config = dict(
    model='contrastive audio-text model',
    dataset='short read English sentences (LibriTTS-R)',
    train_examples=26041,
    n_mels=80,
    hop_length=160,
    input='log_mel',
    spec_augment=True,
    win_length=512,
    tokenizer='word',
    vocab_size=5132,
    loss='softmax',
    embed_dim=256,
    encoder_arch='transformer',
    encoder_norm='rmsnorm',
    encoder_norm_position='pre',
    encoder_activation='geglu',
    encoder_mlp_ratio=2,
    encoder_head_dim=32,
    encoder_fused_qkv=False,
    encoder_bias='all',
    encoder_qk_norm=False,
    encoder_layer_scale_init=1.0,
    encoder_parallel_block=False,
    encoder_inner_norm=False,
    encoder_subsampling=4,
    encoder_layers=8,
    encoder_width=192,
    encoder_positions='sincos',
    encoder_pooling='mean',
    text_encoder_causal=True,
    text_encoder_width=256,
    text_encoder_layers=8,
    text_encoder_norm='layernorm',
    text_encoder_norm_position='pre',
    text_encoder_activation='gelu',
    text_encoder_mlp_ratio=4,
    text_encoder_head_dim=64,
    text_encoder_fused_qkv=False,
    text_encoder_bias='all',
    text_encoder_qk_norm=False,
    text_encoder_parallel_block=False,
    text_encoder_inner_norm=False,
    text_encoder_kv_group_size=2,
    text_encoder_positions='rope',
    init='trunc_normal_002',
    residual_init='scaled_by_depth',
    optimizer='soap',
    beta2=0.99,
    lr=0.0026,
    beta1=0.9,
    shampoo_beta=0.99,
    eps=1e-08,
    precondition_frequency=16,
    max_precond_dim=1024,
    one_sided=True,
    adamw_lr_other_params=0.002,
    grad_clip=3.0,
    steps=6200,
    batch_size=512,
    epochs=121.9,
    lr_schedule='linear',
    final_lr_fraction=0.1,
    warmup_steps=620,
    weight_decay=0.1,
    adamw_weight_decay_other_params=0,
)
Rows from block 4 of the text encoder of a small contrastive audio-text model, named by matrix and row number. Rows with one number belong to one neuron. Each number is 500 + 40 x the weight over its row's rms, rounded and kept within 0 to 999. All counts start at 0. Numbers have three digits each. After the name is the row's rms in percent of the matrix's.
After each neuron's rows are labels from the 100 texts, of 14848, where the neuron reaches its highest value: "fires on" is the input token at the peak. Only what is clearly more common there than usual is listed. The data: short read English sentences (LibriTTS-R). In brackets: how many of the 100, against the usual share in percent.
# fc1: MLP up (text_encoder.blocks.4.mlp.fc1.weight, 1024x256), inputs 0-127
# fc2: MLP down (text_encoder.blocks.4.mlp.fc2.weight, 256x1024, transposed), outputs 0-127

fc1.558 099:459536552513475492549489508504492517419550519423529480550474519476461545472577512540490526570560466515583472577465520472469471446484462466494461505478486503452552470528470584562429510473547508540504602589466517516502561537557556590438487483485527530436549509419492538501535497472449544538480556519518559523595517465434479507511470506568405488470562408522539556465474459450499493440453
fc2.558 108:488537503466495472447520468503479474484521498509523465475572542517521533465546555471497440450557510500464562485488552500507536476563519510529466541533541445513489482390531470508511590524505481494534477446423481512483476503550486488475552461518541463518499428395467440471479503498392471448511518481465473509466503492486557510530499459453521535521497513464468519538487581544479550537472
fires on: "<end>" (45 vs 11.4); "'" (8 vs 0.9)

fc1.486 099:501529525534422496551506556441436443550498475511486525453625528528550428484495512496512510512587537503507565456533531495445547474551439546519533490491486525461480492559587502491466554429459558554489461506536488467482484524528481567515502477516466475492418525558512583493483479460435484478463544538451517484596445505490522438507459501449540528474473450569537490499502570493509465449467
fc2.486 093:534490421460496479458443568507501510464528485465484474557529570500536449502564483507493484541566510520499479508502439491520474471455561593528498506535513552519466553439522521424459502493518489554459547483478539452524531509488507557499481494551530469532512527505455601484475515467649578555464589555528480502424505513552500466475507508490507479500509532549503486533511414479526457585514
fires on: "are" (99 vs 0.4)

fc1.584 099:541504509520542503472509489530535486541513492511532496487471426506531450522457503493479479527394568476450465565506572471539446463558448543485547525384532526427511539534473557476523515512534441463486508491507499510496432474521514497488405455499423520486475444540485529480504477506539513512440479531600456573443530546557544553490486458482468484414462473442513495432512570513474452482447
fc2.584 089:598430481476598536537495523512549518516515486485515435482495569604492603505514575543555568501544453498500537460461506494419496450448508512505501493600533504465439572452474463491503505422509493510521477496493504482467544470505470584442514537505520473557439537459533468468513560508564514528547552491502517484418519479522486541514446530487541491536516522582534513512523462543516562542519
fires on: "said" (35 vs 0.7)

fc1.662 102:485562507494565507497432492452550492457538485493451501498492486506516556482520473504482559471490555475532482489531602496483456460470462494522488494559466614470448521476500529521520517516513556480411468490507472490446539550524518455516460489480482496444519524560542540529499496503536539521449501545458498502533448545557466479464430531526495528451511480464531651534465458526429505492499
fc2.662 106:490593558476544482529539456523456514451505480404573470463465495514514533480475542472559498473496481482531467446510528500459493613449454491449510466602486472434524549512495528536426490479512505558582481481488478503492484541505521505515520471530559468484451511520482554523530489525487537515438461501539441536415481490495494500477436429500549571484485428512480519503510473536465379546505
fires on: "she" (48 vs 0.7); "<end>" (24 vs 11.4); "see" (15 vs 0.2)

fc1.693 098:467481524426520506513501508479552474516502535461483577482478538518469516542468542579514531539455492400504449423560517513482502583562459575563492423517565482469552465531487481542520445575534440451415548520496526497504430548519515439551501456559513458477522517611517521471519497491550417512511475481435486425484507450481499503450546460543478452507504491533497517522517469495511484485506
fc2.693 107:510528498530534507585501524484520468513465489578482473496472432510457458515517481499450460458470537491470485439572540551520447458490552497514520528466513465511462492529531586528479525529449550511521558531526470454508532480569603537444435497483521473505464479476533495498555533485592552498602484539561505448579423517475484431496508528492531449525467435512524504503532465517485442567531
fires on: "she" (89 vs 0.7)

fc1.519 098:510474480497499427582595424468487468490449506496527515481503484543505514537443484513522472464451523468557524552505463502522578412538451457461492472476474518458495500470517452525483528514448516450501522557503465608431538544493489540487496514496488487498539461544582485466467432471484444513571546408472556412534430439488472485507537497538435434547528527522590430458491483504522503502487
fc2.519 094:536512512410463477463459532479487520535507566507478465422483486449508500459494543499500477495498485530445503453485491508543536504494528494447480587568521496489441467490473496471556466504585461547541494534499454515509485481472499530550553400491436451494418496488433539544522459464547479450510501616483497534426542450455479424418559486521462488456470544555515460521446509543430480470482
fires on: "<end>" (36 vs 11.4); "like" (9 vs 0.2); "right" (7 vs 0.1); "night" (7 vs 0.1)

fc1.452 102:422553538467536494506476488513530470505461555550455470546534499495557434463603522479511514508551492539434434494441519487483586478530469497551473573435546494481502489480574521535508468511470497483496473462513444463405543512537509511513501522469522516467436477547527511578467553484496485510500387438490553531506420457445429520542408499429443536507431468487532511538411492449493473572477
fc2.452 110:518487438432583523537530493425520485508492571466516501521465513452414466483430470484550560456551487462455478512495509503500474541455487552516486462557509484510531512555510554499544526512505495498535498440450557473487436492413512489533491551488476482511553493419532542466506558519442518507473477524488437491429471458457532391483478514496503442490509472486508437452543488481509451417525
fires on: "'" (30 vs 0.9); "<end>" (23 vs 11.4); "of" (9 vs 1.1)

fc1.128 101:500526563533487461482537486509437518390471491566524431515501448522491487479512503506509529489481501482481495512496625427548455466537568505472471527407556472461453444506497494530529582528428528555477517560471551494488544507547507501510507496510513520541431499527507490477545560498505522515499519559422543543492485502505452585436475475439557482538483440461531530484510469550456452475503
fc2.128 107:480529505553510465541499512548532498472496562542469451505538527571441508529534532526539511556442506511485440481582507507502481517463552517540517462486509559470486521461485447521546529483493495524555496479521526491572518506474448561563517490473478497511448497537461490537511581412527536516470547593568474555442555448526477516558499517533538476436543463525444513478486460467540541501517
fires on: "she" (18 vs 0.7); "see" (8 vs 0.2); "side" (7 vs 0); "said" (7 vs 0.7)

fc1.198 098:508523479475581472495458503469550472480430567459478523520398492509446493517460523476498431573462467569532540462479487474450528515539458478522496560481501584507431470484500518500491534483545541483484492530496474527500476457476418530489481531492498480571514530448507489485483524518546480453509556506440508431424410516482517545385432526571534465476447507477531493509510433510503520452481
fc2.198 088:499426547461472502481478514517549479568505535520419514509507435482566529470514512518471494505441489541554462515519571528506452498506510516495435574524415563500484545502458504475467456545493520535529504457509473498533583515537636545522544525457519505524475516571502477517484473446556461478482529582537514529452520403450535455466473480434452474533517513552493541538415514513492482521517
fires on: "do" (31 vs 0.5); "the" (18 vs 3.3)

fc1.536 104:449564513525449467499468418433502470474498504434568602562512559534431540532539458544448459499503482469529551497487544463530537466457533495519527485499490502500537447570534519502517514489551463450546498483468521475512475442498569583472501506510530494426576508533466458421547525447504439542536525489480527555460480502413566482516461432543470500478533415525468558510468435502530526483599
fc2.536 085:514460512436516417487510567511544564492536501553493409474428495533550463455468569568517543517493515489459455458520504496429522540523506481401436483514486459472507481467399468456488420486549472492497528501504454459464479529436446523509510510482517506475525578456531480587489504424541476555550503524477450490452516464565480514490518463456463507489474549514560486533464459495535511483493
fires on: "has" (42 vs 0.2); "asked" (23 vs 0.1)

fc1.197 095:580494580453481533545502490555479542562477532474460496511486524515485472556569405500493476512533471482422468435451473494517481493522468479471505549466490495562464501451540565480522532472543558498544499481493564505509471509475475473558391420565479459478573501484471490530457508517527463553443537443501476500432510494522515551560495545486444491392491456502517437442549490547492468510494
fc2.197 104:543477454453496545471531531481557540521566463496556552461509446526452581525472511492473465491460519587480486426497485491508514539472577519478502469596529464425492504477560528563535498525504449573525461523532533519498487497475526569469511491500499468559499504472527479586502526494504531487508546509587474495513510458435466391463500522438523465447470522502565552533475571525481462553457
fires on: "not" (8 vs 0.7); "a" (7 vs 1.5); "i" (7 vs 2.3)

fc1.278 103:542513559482506528485453453501540518485471405492495539474494469486489519465530504474495412520453482541465507410486481436438523567449521477518502553457405470476493451561494496537418529541442530541565445596556551471540491546541496541465531480532510435502517524393474478469481467494506494473479577509441539447581504456505475495411493610494531513522515508472531483534450469525507564517542
fc2.278 107:483515570444529488455446457412485519510568504495482477558467449464533582449534515521526449491495526484561520507522472513511575514488554506480438517509529499456545563468518444498452531537540558521490489481444518535514485462536563487546493543589463448527452510511556485494491498484529531476501582523506520594477523569442565482437533571466510485495478431478540497505462528560522470484524
fires on: "'" (62 vs 0.9); "<end>" (29 vs 11.4)

fc1.242 098:486478571527541489523539490545485575516553552450476496498556574570482573594493418526465484524468533527463475490463469477521535485566578500553501472521415492502521527420487540511434501503469460458519539461479517537497436524555533461532516387438495430539521443570498515417458514508532518546520496469478504505495518513470497526514451540493456491566502493495570501546475466435543465447494
fc2.242 092:476511564443538493510479523454535523532493453464514522520464512493494440511509462511506477518526550441481477557476454422521510497452496453500442484611545489498473464516508565524535535493546486454597506524555427513550592482454468585464434478534474531451494533469471462409514503451547533489515431494465489480395493495504525465527554483484489443499454503504515472519432579626472450551455
fires on: "the" (18 vs 3.3); "me" (10 vs 0.6)

fc1.312 097:484512493533513498510522513511499524514467509430539520478493486558499548502474605456507427426443495524527583527494452506450499485539493515443442477508470502550393508481560609559496438476434509470428429479467533496463452502512518570528512499484491509549490486485423529514524410603506489487545513573457550476484456496521543479478548521591580514541494502494498447516488508500499481503535
fc2.312 093:427510497571491595470606456460494499509522508486500506502540487519507442449501542529485526603484469506472441485568529551545490554537509505497499478579575509516500601382498447472505558499476498498563561419482506495579480480556526468481524465526501475527425519552506487527425540460442566515422581503448502509437567499472511495478520501441469480542450545501450471465562474555511508520505
fires on: "do" (35 vs 0.5); "you" (11 vs 1.9); "go" (8 vs 0.2)

fc1.762 105:549536540557481468482532494528519606481484479493534466409538531511535543494519498435480436557498500528567472488543426544503475483466530452571565404439444483500541522520545516501483535563475490495551574516506473533430449460532505469532526454482489441484533483542539507487529468469411483568559498448501447543458450468516423542564559349521461464505473465512543497413552502511490444551544
fc2.762 101:589536434438540499448462560524499458506533535498506447481534523559515471449527584492544456570494383504510482480478503490506496514475495557478495524538564525412524478518489485559545574496555536513464541431469463517581474441541535519429541481466460438515519571517446500487495507448572508430514482469498523487441461457445424501457563496532545511521478511540514430577470428563517474507537
fires on: "the" (35 vs 3.3); "<end>" (27 vs 11.4); "them" (8 vs 0.2)

fc1.208 106:466514442555490522526531500501432480511506480506480527470465495511439526510524410407531466498475510413546464541499468486498469498508514497492488501477501557570429478509528495484541492521489500455516483493532492427463510520456468511443554570519540562480466470555438502556477625525445515529518449410494484561454424484536480474524488485467500536482463567476508427571525436465562427523466
fc2.208 107:506435511534525546476476570496489447461453464559444537518479498474521505518514496573488461484524517480462556495459496466545498488572459529557528519512565560487569481437516414551387456493492461566506462489455513535486550502484514465506531462477509546570475516549549455504466524559502500483468485591366469464486535523533511518498497470442465420418456455498490465484482432543501580496500
fires on: "not" (9 vs 0.7)

fc1.303 102:507532507500527546442416478519521564530426442508557531501477521528510489570508573441451527527452507502521487546472527468478538508489442465476522439490545576344444487484536503613539606516518552457506489523466525537504476458554538528537579507507482480497454475438440523492427506466515463432578422466526479474466473534488569446487453546527511446499464491533553500419437478491535417508532
fc2.303 108:562535505556514477472439442470512474526539551513600463465465518483505467440529447525557487582488531498482475569467537470476547518507428566543527469520495535524594488548490510486470496521526505480521493390418506521450501548483537520476495548507464500468529530523467447482494545464514433503497481462534468517456476527498519454471479513548516484496539514457551516459437465543462535459503
fires on: "'" (11 vs 0.9)

fc1.344 104:478485502499573530567512491479508464543518445485455533518560535490519581503531525470465496510470478442450448523402488489451557533457473448562484524447479485474494489558545581491466487541545517439540467502487486473371541514544493548430511493519489542561459484489461477489519539565512444546478552472472508507500447547507484519563522535543473506481470515482487548476468487506542428587518
fc2.344 118:474551473435597537483464532476459447454465501392537430522497511534497505526437456573536423504503523549514512455509511528472507604582530532510554461532502484471537535474554472542535460482524509435496509486445536468494481550457434552545493539451515500481492544533531500438488543526481516541478478487487463526447515391421540467462455483469430476412533538543419448513439553508520591458465
fires on: "<end>" (59 vs 11.4)

fc1.511 099:533497484506483446498506475515489448465391484584557437558490481524484462479545464483520459474516503545499533484511494455505545577633519553446527546443497554542515440477504459524536532504516411482454428494533522462471477535484522576493515509512441411480480543575468498535462458492517466462501452452590541495482413568446419511486428487502519489492524426441494494483525442495500475469529
fc2.511 087:588426502547478462502484504458487542549525533465470462524499489420562456492440589512490487553535540454488465529512567470457527480493520546424524530557456508436570503500515536538582534501469480511542523521514402379542478462498491515521539480464518517536521534463565454490479494556532498525514478589548518467452511451556535444535514552508442438463445538494507450572480462446438587540399
fires on: "'" (17 vs 0.9); "thirty" (9 vs 0); "it" (9 vs 1.5)

fc1.500 101:459476517450408505550521514491507528582489476512535459552501455482535509526479530568437493478458496464560573524491487448512537520545514638508473432455465538477481466475507464576474414517423491464507503557520435489552520543512453517531545391516489558497449466578503489507439424476458440512492468395489497560550499407475476542532536455437491496540468499493469429442474541474499493592558
fc2.500 101:579505564470557463519449456497564498460609518526529510455510488510496483528576609487552515441416486521552532476471507423496530501497497474388501508534563459539565564591504485441482523538452475494395522514457521482485469487480482545478494505486419496431541484449461480494533487487543467558542432569516458521494484502490515478473506488430471477508535524468531515563585518458556511552488
fires on: "the" (39 vs 3.3); "this" (16 vs 0.4); "that" (10 vs 0.8)

fc1.192 108:458501529499490491452472520507506505494518533455470486476475488467523511543541510466536529532500451532526488510520469484449515502519483525546527477474498485461512461513510514518557559509490564450565447463551561561538415508461429509511452521508498481417423423498502528468515475483486511458543504463530491441446543435491510541548480465424611483522496605573475593509482476468432466465487
fc2.192 112:541490485504502444552575455516466464461456435483489472455493509532569468542501505442545489522549517404475439474465496475533456493540580468511561503563498469495507520494492473523573503467429591555537506505448511489521518517496526436482486569535522555547464477559464442488547543549515492444401477473496504514554558519449518446514492464479465561502513477539487514518528430446497489460558
fires on: "of" (10 vs 1.1)

fc1.552 101:484549524484479469511590444432554542507471500541495453509547512520414513446485585536487553435520454477553502499470511500504471421549513486463475495492571492468533494547583466500521505495459536513496495462495518428460559426480604535586521476563525488477550474475521525498460482454492486524465512483443501480521518444447494501458586519567531484515545459536453456531404544527485464503526
fc2.552 098:533466534511539575570433529471469462484575466532468537498500553516481474500452520514589525559534471512488444484481462521511508485572480488414495436584519471516521470418550581467463530429535530484505523488448450515432446517472513551439567507513448436583451537452498458505506485489479545544523525586499501543407550491551513478477432513447517471553462509453528465548444561510499521536486
fires on: "course" (43 vs 0.1); "<end>" (25 vs 11.4)

fc1.572 104:546509498526410538466475483473459464490444462509589450575497572542454522456525479571538487487464531460534530558474478542507580493548458532474586551475445543509424461512488506571514441415439470462478498409573470514516520529478478455500471487432553497496479481480585513518479461464584469459500524475407499546545481466504481501516459452550522490490528471398546525512523466525513522482511
fc2.572 113:513546420481529536540561415525431497464524473540484540469565576519500468473446499514560492532574548488425422481483530520540480553493509467456489523535532523497483568475549478450479523534568463518467418450482439500580602487464497460482461504479513539482502510554498469477515499582539585463475403540431554469434484498454522558481515494441445494489481476529463534519478454516486482532537
fires on: "of" (8 vs 1.1); "for" (7 vs 0.5)

fc1.508 100:487462552476540509451476471445464553517518468570506476426519467471526508557562431455413471519521469491519435519517526509487500526563478540517514540411428477524451532523517557446466487490515460493509577561544548433512555489502520531491476534471481467448501476462542438437398482512529512486505562518509484533426434424449473466459525527465445555468491482488515469529436472528462451533518
fc2.508 094:489539472437551537468500470438513495469482463465468395474508521533505470491517537511496462535487424528460453466497416515529557486478477520432533469638467545527502464470504465558483545488535496563475404481501474513532513529567420442461506465476529482555565549533478548483520500504522519529504558504496467520443556518389597466497447547477501497432508543456541493518502442569583537552543
fires on: "are" (56 vs 0.4); "a" (11 vs 1.5)

fc1.707 093:483572502458428464508516471526439469514468453567537485466509513508535483525410466492454470472523601509405513488536591558520497416512543465508519461535479472494487521566511534445511440515447512503487488455509432420526473481446569480523507464522522523453470478533472484458452524535438561499530392567483502504507445519494546425520516451543433479553480489481511494403496487466475506538571
fc2.707 102:565493460539480512490478462568536491553567490518465459498499533574562480496559513579481462528507470487554474487471445476523503564512504508421414444468558512624532528431490475535495454563477511510499538483481396484467531451469492547495556486505485525565533505504445493487538542482490514503460537469499494472425484485497527534478505544389457550482480552503551510471489488552529596572473
fires on: "not" (18 vs 0.7); "must" (8 vs 0.2)

fc1.393 097:548505515503512490518528553465555536492554519549541513543570533552495509522511538472536544516557518486458534603447526446483546451530481453472432500516497442431473524522497516497472493527499487447496535456449489538509470544487488495516441564436456496514496520439478521513495437533438514439539545469458549472527492496535517528574499528566439473489493532487477554491554477510450450462498
fc2.393 103:500438469461514532507450438512529516502525494484478528481411518443552465537530542390502546488502463491489495473472543508540560431557498489539515423490475473481458511539424456503517531459512417544512548415495508494509483487520512488558577526508515458495448496490494506531533540395481486554467460496516477502442510460434478501422539507485503495493473512545471473500421531501522525532427
fires on: "course" (7 vs 0.1)

fc1.711 096:458468515499506428523455487522550477519512492497441464541491480536490533448522538472472508505415548464518544504417492493504552475566537449503454485534513503475472537540472480574492549383503527454508491546500526477520512532479538517543452439498552444476490515524563539472456456447481453533434537503449475523473434482499519517549515576502493463473548418487500547516457468476498510432534
fc2.711 099:525454458400520487532497468544505467540607480535532475475528571471587481466516588543547509451504483509463552446502549498449480529480506548527480476571511562600523601431474546481465543553488467498485431577508463489465542552452482420455484483477485503488521544510540507558504520509504552462552474428577547485450549504437536474455478456477432507536475559414507535481554458553500544528481
fires on: "me" (21 vs 0.6)

fc1.505 099:535523467494452537541471443522479489434451520515448560514472451524485452425471534534483586561468442493531496499533476488537520550572443463479546504455520548477515510455512484465509568524527534489408408508493528518497486446533561475477503529515485468526480416499574588575554488477507510460511505453424488480526396504487484564462514489566531467436499504480501516497503462495476465468483
fc2.505 111:499554501469474441468551551507551502481570498556507453558450468530488471499506601533502477549564483436483447480532482485501470396487428559481464474551535517529466480509500418551465521524464523474547523466512489554465529540447554482447551567482495479586505530537508430497527436345472521494501527518498459458461513560483497487507508484485513493575529467474517476521478525516558427526486
fires on: "she" (52 vs 0.7)

fc1.300 110:394560459491509494520495563504458476565504518433476476553456500529531485540506491437591482472499534446469487456580507499446476467605520562584537449443538500495491481526549458536517482412448569523518440529435488550574485479486541535411540497446483524485504515496463539546534534458510424529514475460459498543472461531483475509484486416431554512492465528403493516539480409553498499476496
fc2.300 103:417454497483532463502577440449553504504481553453484428492515520484467490472613596517547410436505497484502532483409519445490527484544525607537519518563496440433501538509469464495528534419549476492491493485401527551499587472424541499504591545469513507404490537502547454519524547527516492483505373462512418519446448509512512505518527512488517474469480489521524447535543491553551457487486
fires on: "the" (29 vs 3.3); "<end>" (23 vs 11.4); "'" (7 vs 0.9)

fc1.123 094:490553450452512477468451554579496473537465540547462480510558486464506506486467500512505430502486569466457427487492488501471515442495515463543499509526569458463470480518538553525476475485530547513471474533517517406474471442451582445472458448473497453503445483517425563544557448492508539429499482527491470508459451502507538441546476499458548508485515513543446527416538495457457570438454
fc2.123 108:401454455473518484519551466499520483477482467562415580513439513490536492455473585505491475561485506563468574513464451510510533455450512442508500483604451510478473505554478508506437498570540492462517530484540481532485529543546583559527497504516449547513506482523614474513476486539505463554512532451408450444545487519415476443491455503513491508491563491443499572472508496501530520531493
fires on: "me" (17 vs 0.6); "be" (8 vs 0.5)

fc1.651 104:474499569493517519469587500499403493444398570449436516524499496576508531482465533442475439510511518459562554523488559523535494563504555484539587467472538511526508448542566562529448533448453539471531495495539502505525449512506496465575488408501446526517524434491468501506522526505537494528524506467511553448469592453519448515499477546518470498445454503500481554512502533478518460505564
fc2.651 119:444476491503510507514542501531491515508515508500453453514438560502471472512459576456493544514605497523522512455468443462503508426541597504544508486550494561528490565469472512467500539490522511495539587502567517465491476534545563544536563503525515457474538561520483486488527483490504528476487435501543482465501488500506447544498407423503476549471519543546483486464463504409429543489528
fires on: "of" (30 vs 1.1); "now" (14 vs 0.3); "are" (7 vs 0.4)

fc1.362 100:482469570544505483460484460495450577474566547491505519500455493486549471501506444506512513517457503562565516534456523539449547472520513545465510480434463502437460437542488519527466559443533509516486561484442534458489481503546492571504417467443515516472567533524533541581471560454494548500443540494509492552495447496520496452457518535482463491442579558538538506498514469574495460472491
fc2.362 119:491494525459518412463525537508474519517534463453449528465510469491540499493564520572474518543593450514470478505535444446444534550481485548489434511520531484491525522491501443480428523513551495630472420518528545455504473558538479540516525526543470501585520472473539490552456555522478476512468598450556546535551527535405498419430506490454447461477476459527480496518510556458608541579541
fires on: "are" (56 vs 0.4); "a" (30 vs 1.5)

fc1.660 099:444515530499507507506476454493422527497499521506519469531498537492476523531494475534435395491462511506445432453520526549545507502491490566459474480536579474499520480480502554498539496522490497455524507482495498497460455459449498530529465506572523459597475436529515561445501502509502530561486510508439493449517512507487540472464455454577492504523547478468508562558495539507385453495571
fc2.660 090:534605529542528518484483567473520575457535539540534426579547483523512447469574553468462488486571540465456534452494505535518516521470512464473502500584584504547478475554440472537492527509494525421504534531591515458456504515497505490540424468488538493530527447500455506510485470454514558483505536460510510394465464481532472530472478557483472499556464534527496491503509466507519446594463
fires on: "she" (27 vs 0.7); "just" (24 vs 0.1); "two" (11 vs 0.1); "keep" (9 vs 0)

fc1.475 100:475475589487536414507473559479510440487492515512512482411556516485468480523474528493497545495461520492485515447527461514478497479500483445525467454508482524484470518456503527424521530512504515489446458563523461506505501523517589556516480531507479462477543519464496549453497450488432493457517573567467504523604512358465509471557498518554500494568513471425492504542555521496459549513483
fc2.475 100:594509464438500566483468471473498521461494455531503528503436553457481588513511468459543497461543513461534503587502486465538496495523577536515573579457504542526519473425453408497420527478493529505483478516512504560465532500513468514513575427466484413489535481518406526530444517517536498521477466468524489459472475508548505525413496442484539427500477458574537427439446534516566567486462
fires on: "<end>" (60 vs 11.4); "'" (10 vs 0.9)

fc1.460 103:516495395480523496531579556462475471509464575499559540538496428446542483503498538467523604483432498517447520589511568460470500460508461563506453539531532480461483468514471470483550488471484515429501482503501510563539498503537492517495439510453521471442502488479528451484513476543428527510474495469465487470466606499503479531555452538511482440505531501406503483499541497480424471452535
fc2.460 102:542434475463472499514511528464518534456485519466514563429501526555470514491563525465468410478512425464524515481503539476553531488486466444569495405594476497488481560456394481518521497432539453534524518496537588521464525491526451532506543515510544491507488464581488495444528466442587456519502556547520475545394556502414517506465519527497430497504490488523548505567473459543504569561500
fires on: "said" (16 vs 0.7)

fc1.367 105:562445458552463564482502479457543479542468481480520531478562458507545435525439446466535497523488529534491469456516512520487508487513472552512529496522496499452530522509418439505509488479475506477512526550523503517474512505512519452507567470478542406449534522519464547433486491548510541514538512561530519593520458541536455462580517453582431485557519474472484593435520469487465495519462
fc2.367 117:467499470523529597415441570540491452479396420503478515500472550425526467412492506520496508470501454445560459444517566542507520561412546409522461532515566443447474444503475518457533511395484440536476485505515527457508483558484504559442484492530603521485501523512553503487530525467595493437495519478494467533483532459518502520524534498482462513526478477499548496553534453519558467544501
fires on: "<end>" (39 vs 11.4); "said" (20 vs 0.7); "expect" (15 vs 0)

fc1.539 100:466501491473509471482487481524529506392493530521504568539495514475505511600492535535480462481492467513504474491525481533549510450528531478526494506456544477535542468478449441504504407503486456447411484493524528444523479550541497467491568520512427511498569558535524594628444508480528461503543486505414457472526508539395540487472512586484559503492471521487486460448515490505528466474512
fc2.539 092:569529505568501520507532457493476422538473477567508455519459490540550551511476483406519507517499538471454488474542594511560622532533485438441494498501527456495536513469472511576503549524496475503473463520546471462471579477466578554495499489484507497507471470459484514504510539440528479535457497503511500576410495495518509497448481514443428421469462497521551547613484495480557525502475
fires on: "course" (43 vs 0.1)

fc1.494 107:452506441468591478517507516528470522529459459539509509453495446433470492490569467526454462473533552512445568485498546491462525524504584424493485483481532513485441474512522512547472493466445551464432535492563496456507546544569497526484495557426480497568515504536486528569477534460482581556523483524476543488468424534458513418501536442474559458438534555520461465399521499524491471437416
fc2.494 106:527540526516493497506572477489535478511573549518504556565528512501482441463402445522554552541518453527486588526505451555547519531509454515516544464523522514529472485547495534504508514518535505484489495408513438480479408496474500535473518502570474513490482502527430445478490468508478545505502551559560509480422513561460517547514516530526511489515407515534477518595521409489460501542559
fires on: "me" (15 vs 0.6); "we" (12 vs 0.4)

fc1.153 096:533449526508494432435517457538533482507466407489489545572505543474536520559468513484451594487475461470487497513512461559454494453519509445499501519483507483563408515494475493539416601504507475505490520460510483468523609466462494485601485553553569566474501563486542503547414495513525497471530535520499478511515516495514437578488523564530525477502647521565495568526494484458506488455518
fc2.153 096:487475499472406540529553418511477548496588515525527425453523494507468511516501475423485520500574529565414531505429533459493515639502444489471501534618533474480525507496484469444539493450519478492511519459502460479496474561534511469572495407524466449500566496441445457524477436459462548412504520523566489479396459451556490490465494452467416462472414516531495501481486480483486429562480
fires on: "<end>" (35 vs 11.4); "'" (16 vs 0.9)

fc1.24 101:525485544499486404511484511545540547481468422446478436533585520513503481486485560453575524431536478501526522495432462615521500479587487472527476481474494496446476541485542525534450555495491477497475521524458380466479498551532506566480525477485460448492415513433516514474483528491480456481497521458494467537497443560484441539505564471528495557485518470566573521545447493523521441457468
fc2.24 122:454505495425501530474459507526507450472460523431490475453538434545492482499493499456520517560513477484540410526462445555507501468482531457514389562512503480450559508497488528518553518462494485412399502520465495530510492426583526464499482460599520504539564456480486475505535473497507565531550533470491456420506493524501505494512542485454454514422527523546529539533513545425485485521468
fires on: "are" (32 vs 0.4); "a" (18 vs 1.5); "for" (7 vs 0.5); "'" (7 vs 0.9)

fc1.98 096:408553478493516528472412456477414496527460540528520458512488448546563488516517394466470483496509516520485522509509503486442492472494513513542562489487425521526413474496492512538477459432416483467428479480514478454529553476447517452480396495545510496558574406386429459545494615560527497487481562472466534481433521503544556507494421490545490529519511527481468529458493521481497432482514
fc2.98 097:516598462509533444570559474501522514489511541520522523541514462448482518436442519545537449541481503495525508481515534470501487468449476492424484461564481507532556498524503503548490437494430462473501435389471539445457478520479492478448492584488531523512513474474503567473521523466566570564516435487518404506457564458455418473523489517472509464513510512573461484517464440517501538581525
fires on: "of" (30 vs 1.1); "a" (28 vs 1.5)

fc1.732 109:577480522501515495451456535458544436507507485433396538451540502581535449450521511491623518422506514496475493480530477540486497445527515507491492509473509475562471489481499551482513509510540477476486480523431488594436513441475519461507535527482512500454507462487536545531494543568459455539496501534482513454426518535539508548517574516515446436540432584436480442474481544464481494486522
fc2.732 104:550429464609521485462495490441455488480509397476503503529478474471525527453445533528433514516489513551499515505465438521494494476456508537510497524624533475499524508493461570501468502483464477523511507527460495570505493481567524499445507493505522497544486557468480511490539520493552549534488543527504471479411497520497519504449519510497543499470462599555517424530508500547531501529569
fires on: "the" (46 vs 3.3); "everything" (14 vs 0)

fc1.542 095:508450553459515525508523604515459551482505540534458467534526495491565446552528509500470445466467572518435568542487500451502456453504482511482488501460564520556427483510547439519477489479511453403506424496535514491524550467504428489545457476494555522523459517527591471552472460491420513507449554479478419481542460486529433536499525457497479503472488463533513494450553582406514439466507
fc2.542 094:484436575570474505466479461469560539429528487490592474570564488522548515415515524494498483532530452453499489495429451503570495539503515506484482495620554491538497535481463516478502438484452511546509520432532504531525527551490505548549480520482490541465486488428457492508526545486545514436557495526498421470408483544515514530467459502490490511543480547539515506470509492554541532495506
fires on: "not" (29 vs 0.7); "now" (14 vs 0.3); "down" (9 vs 0.1)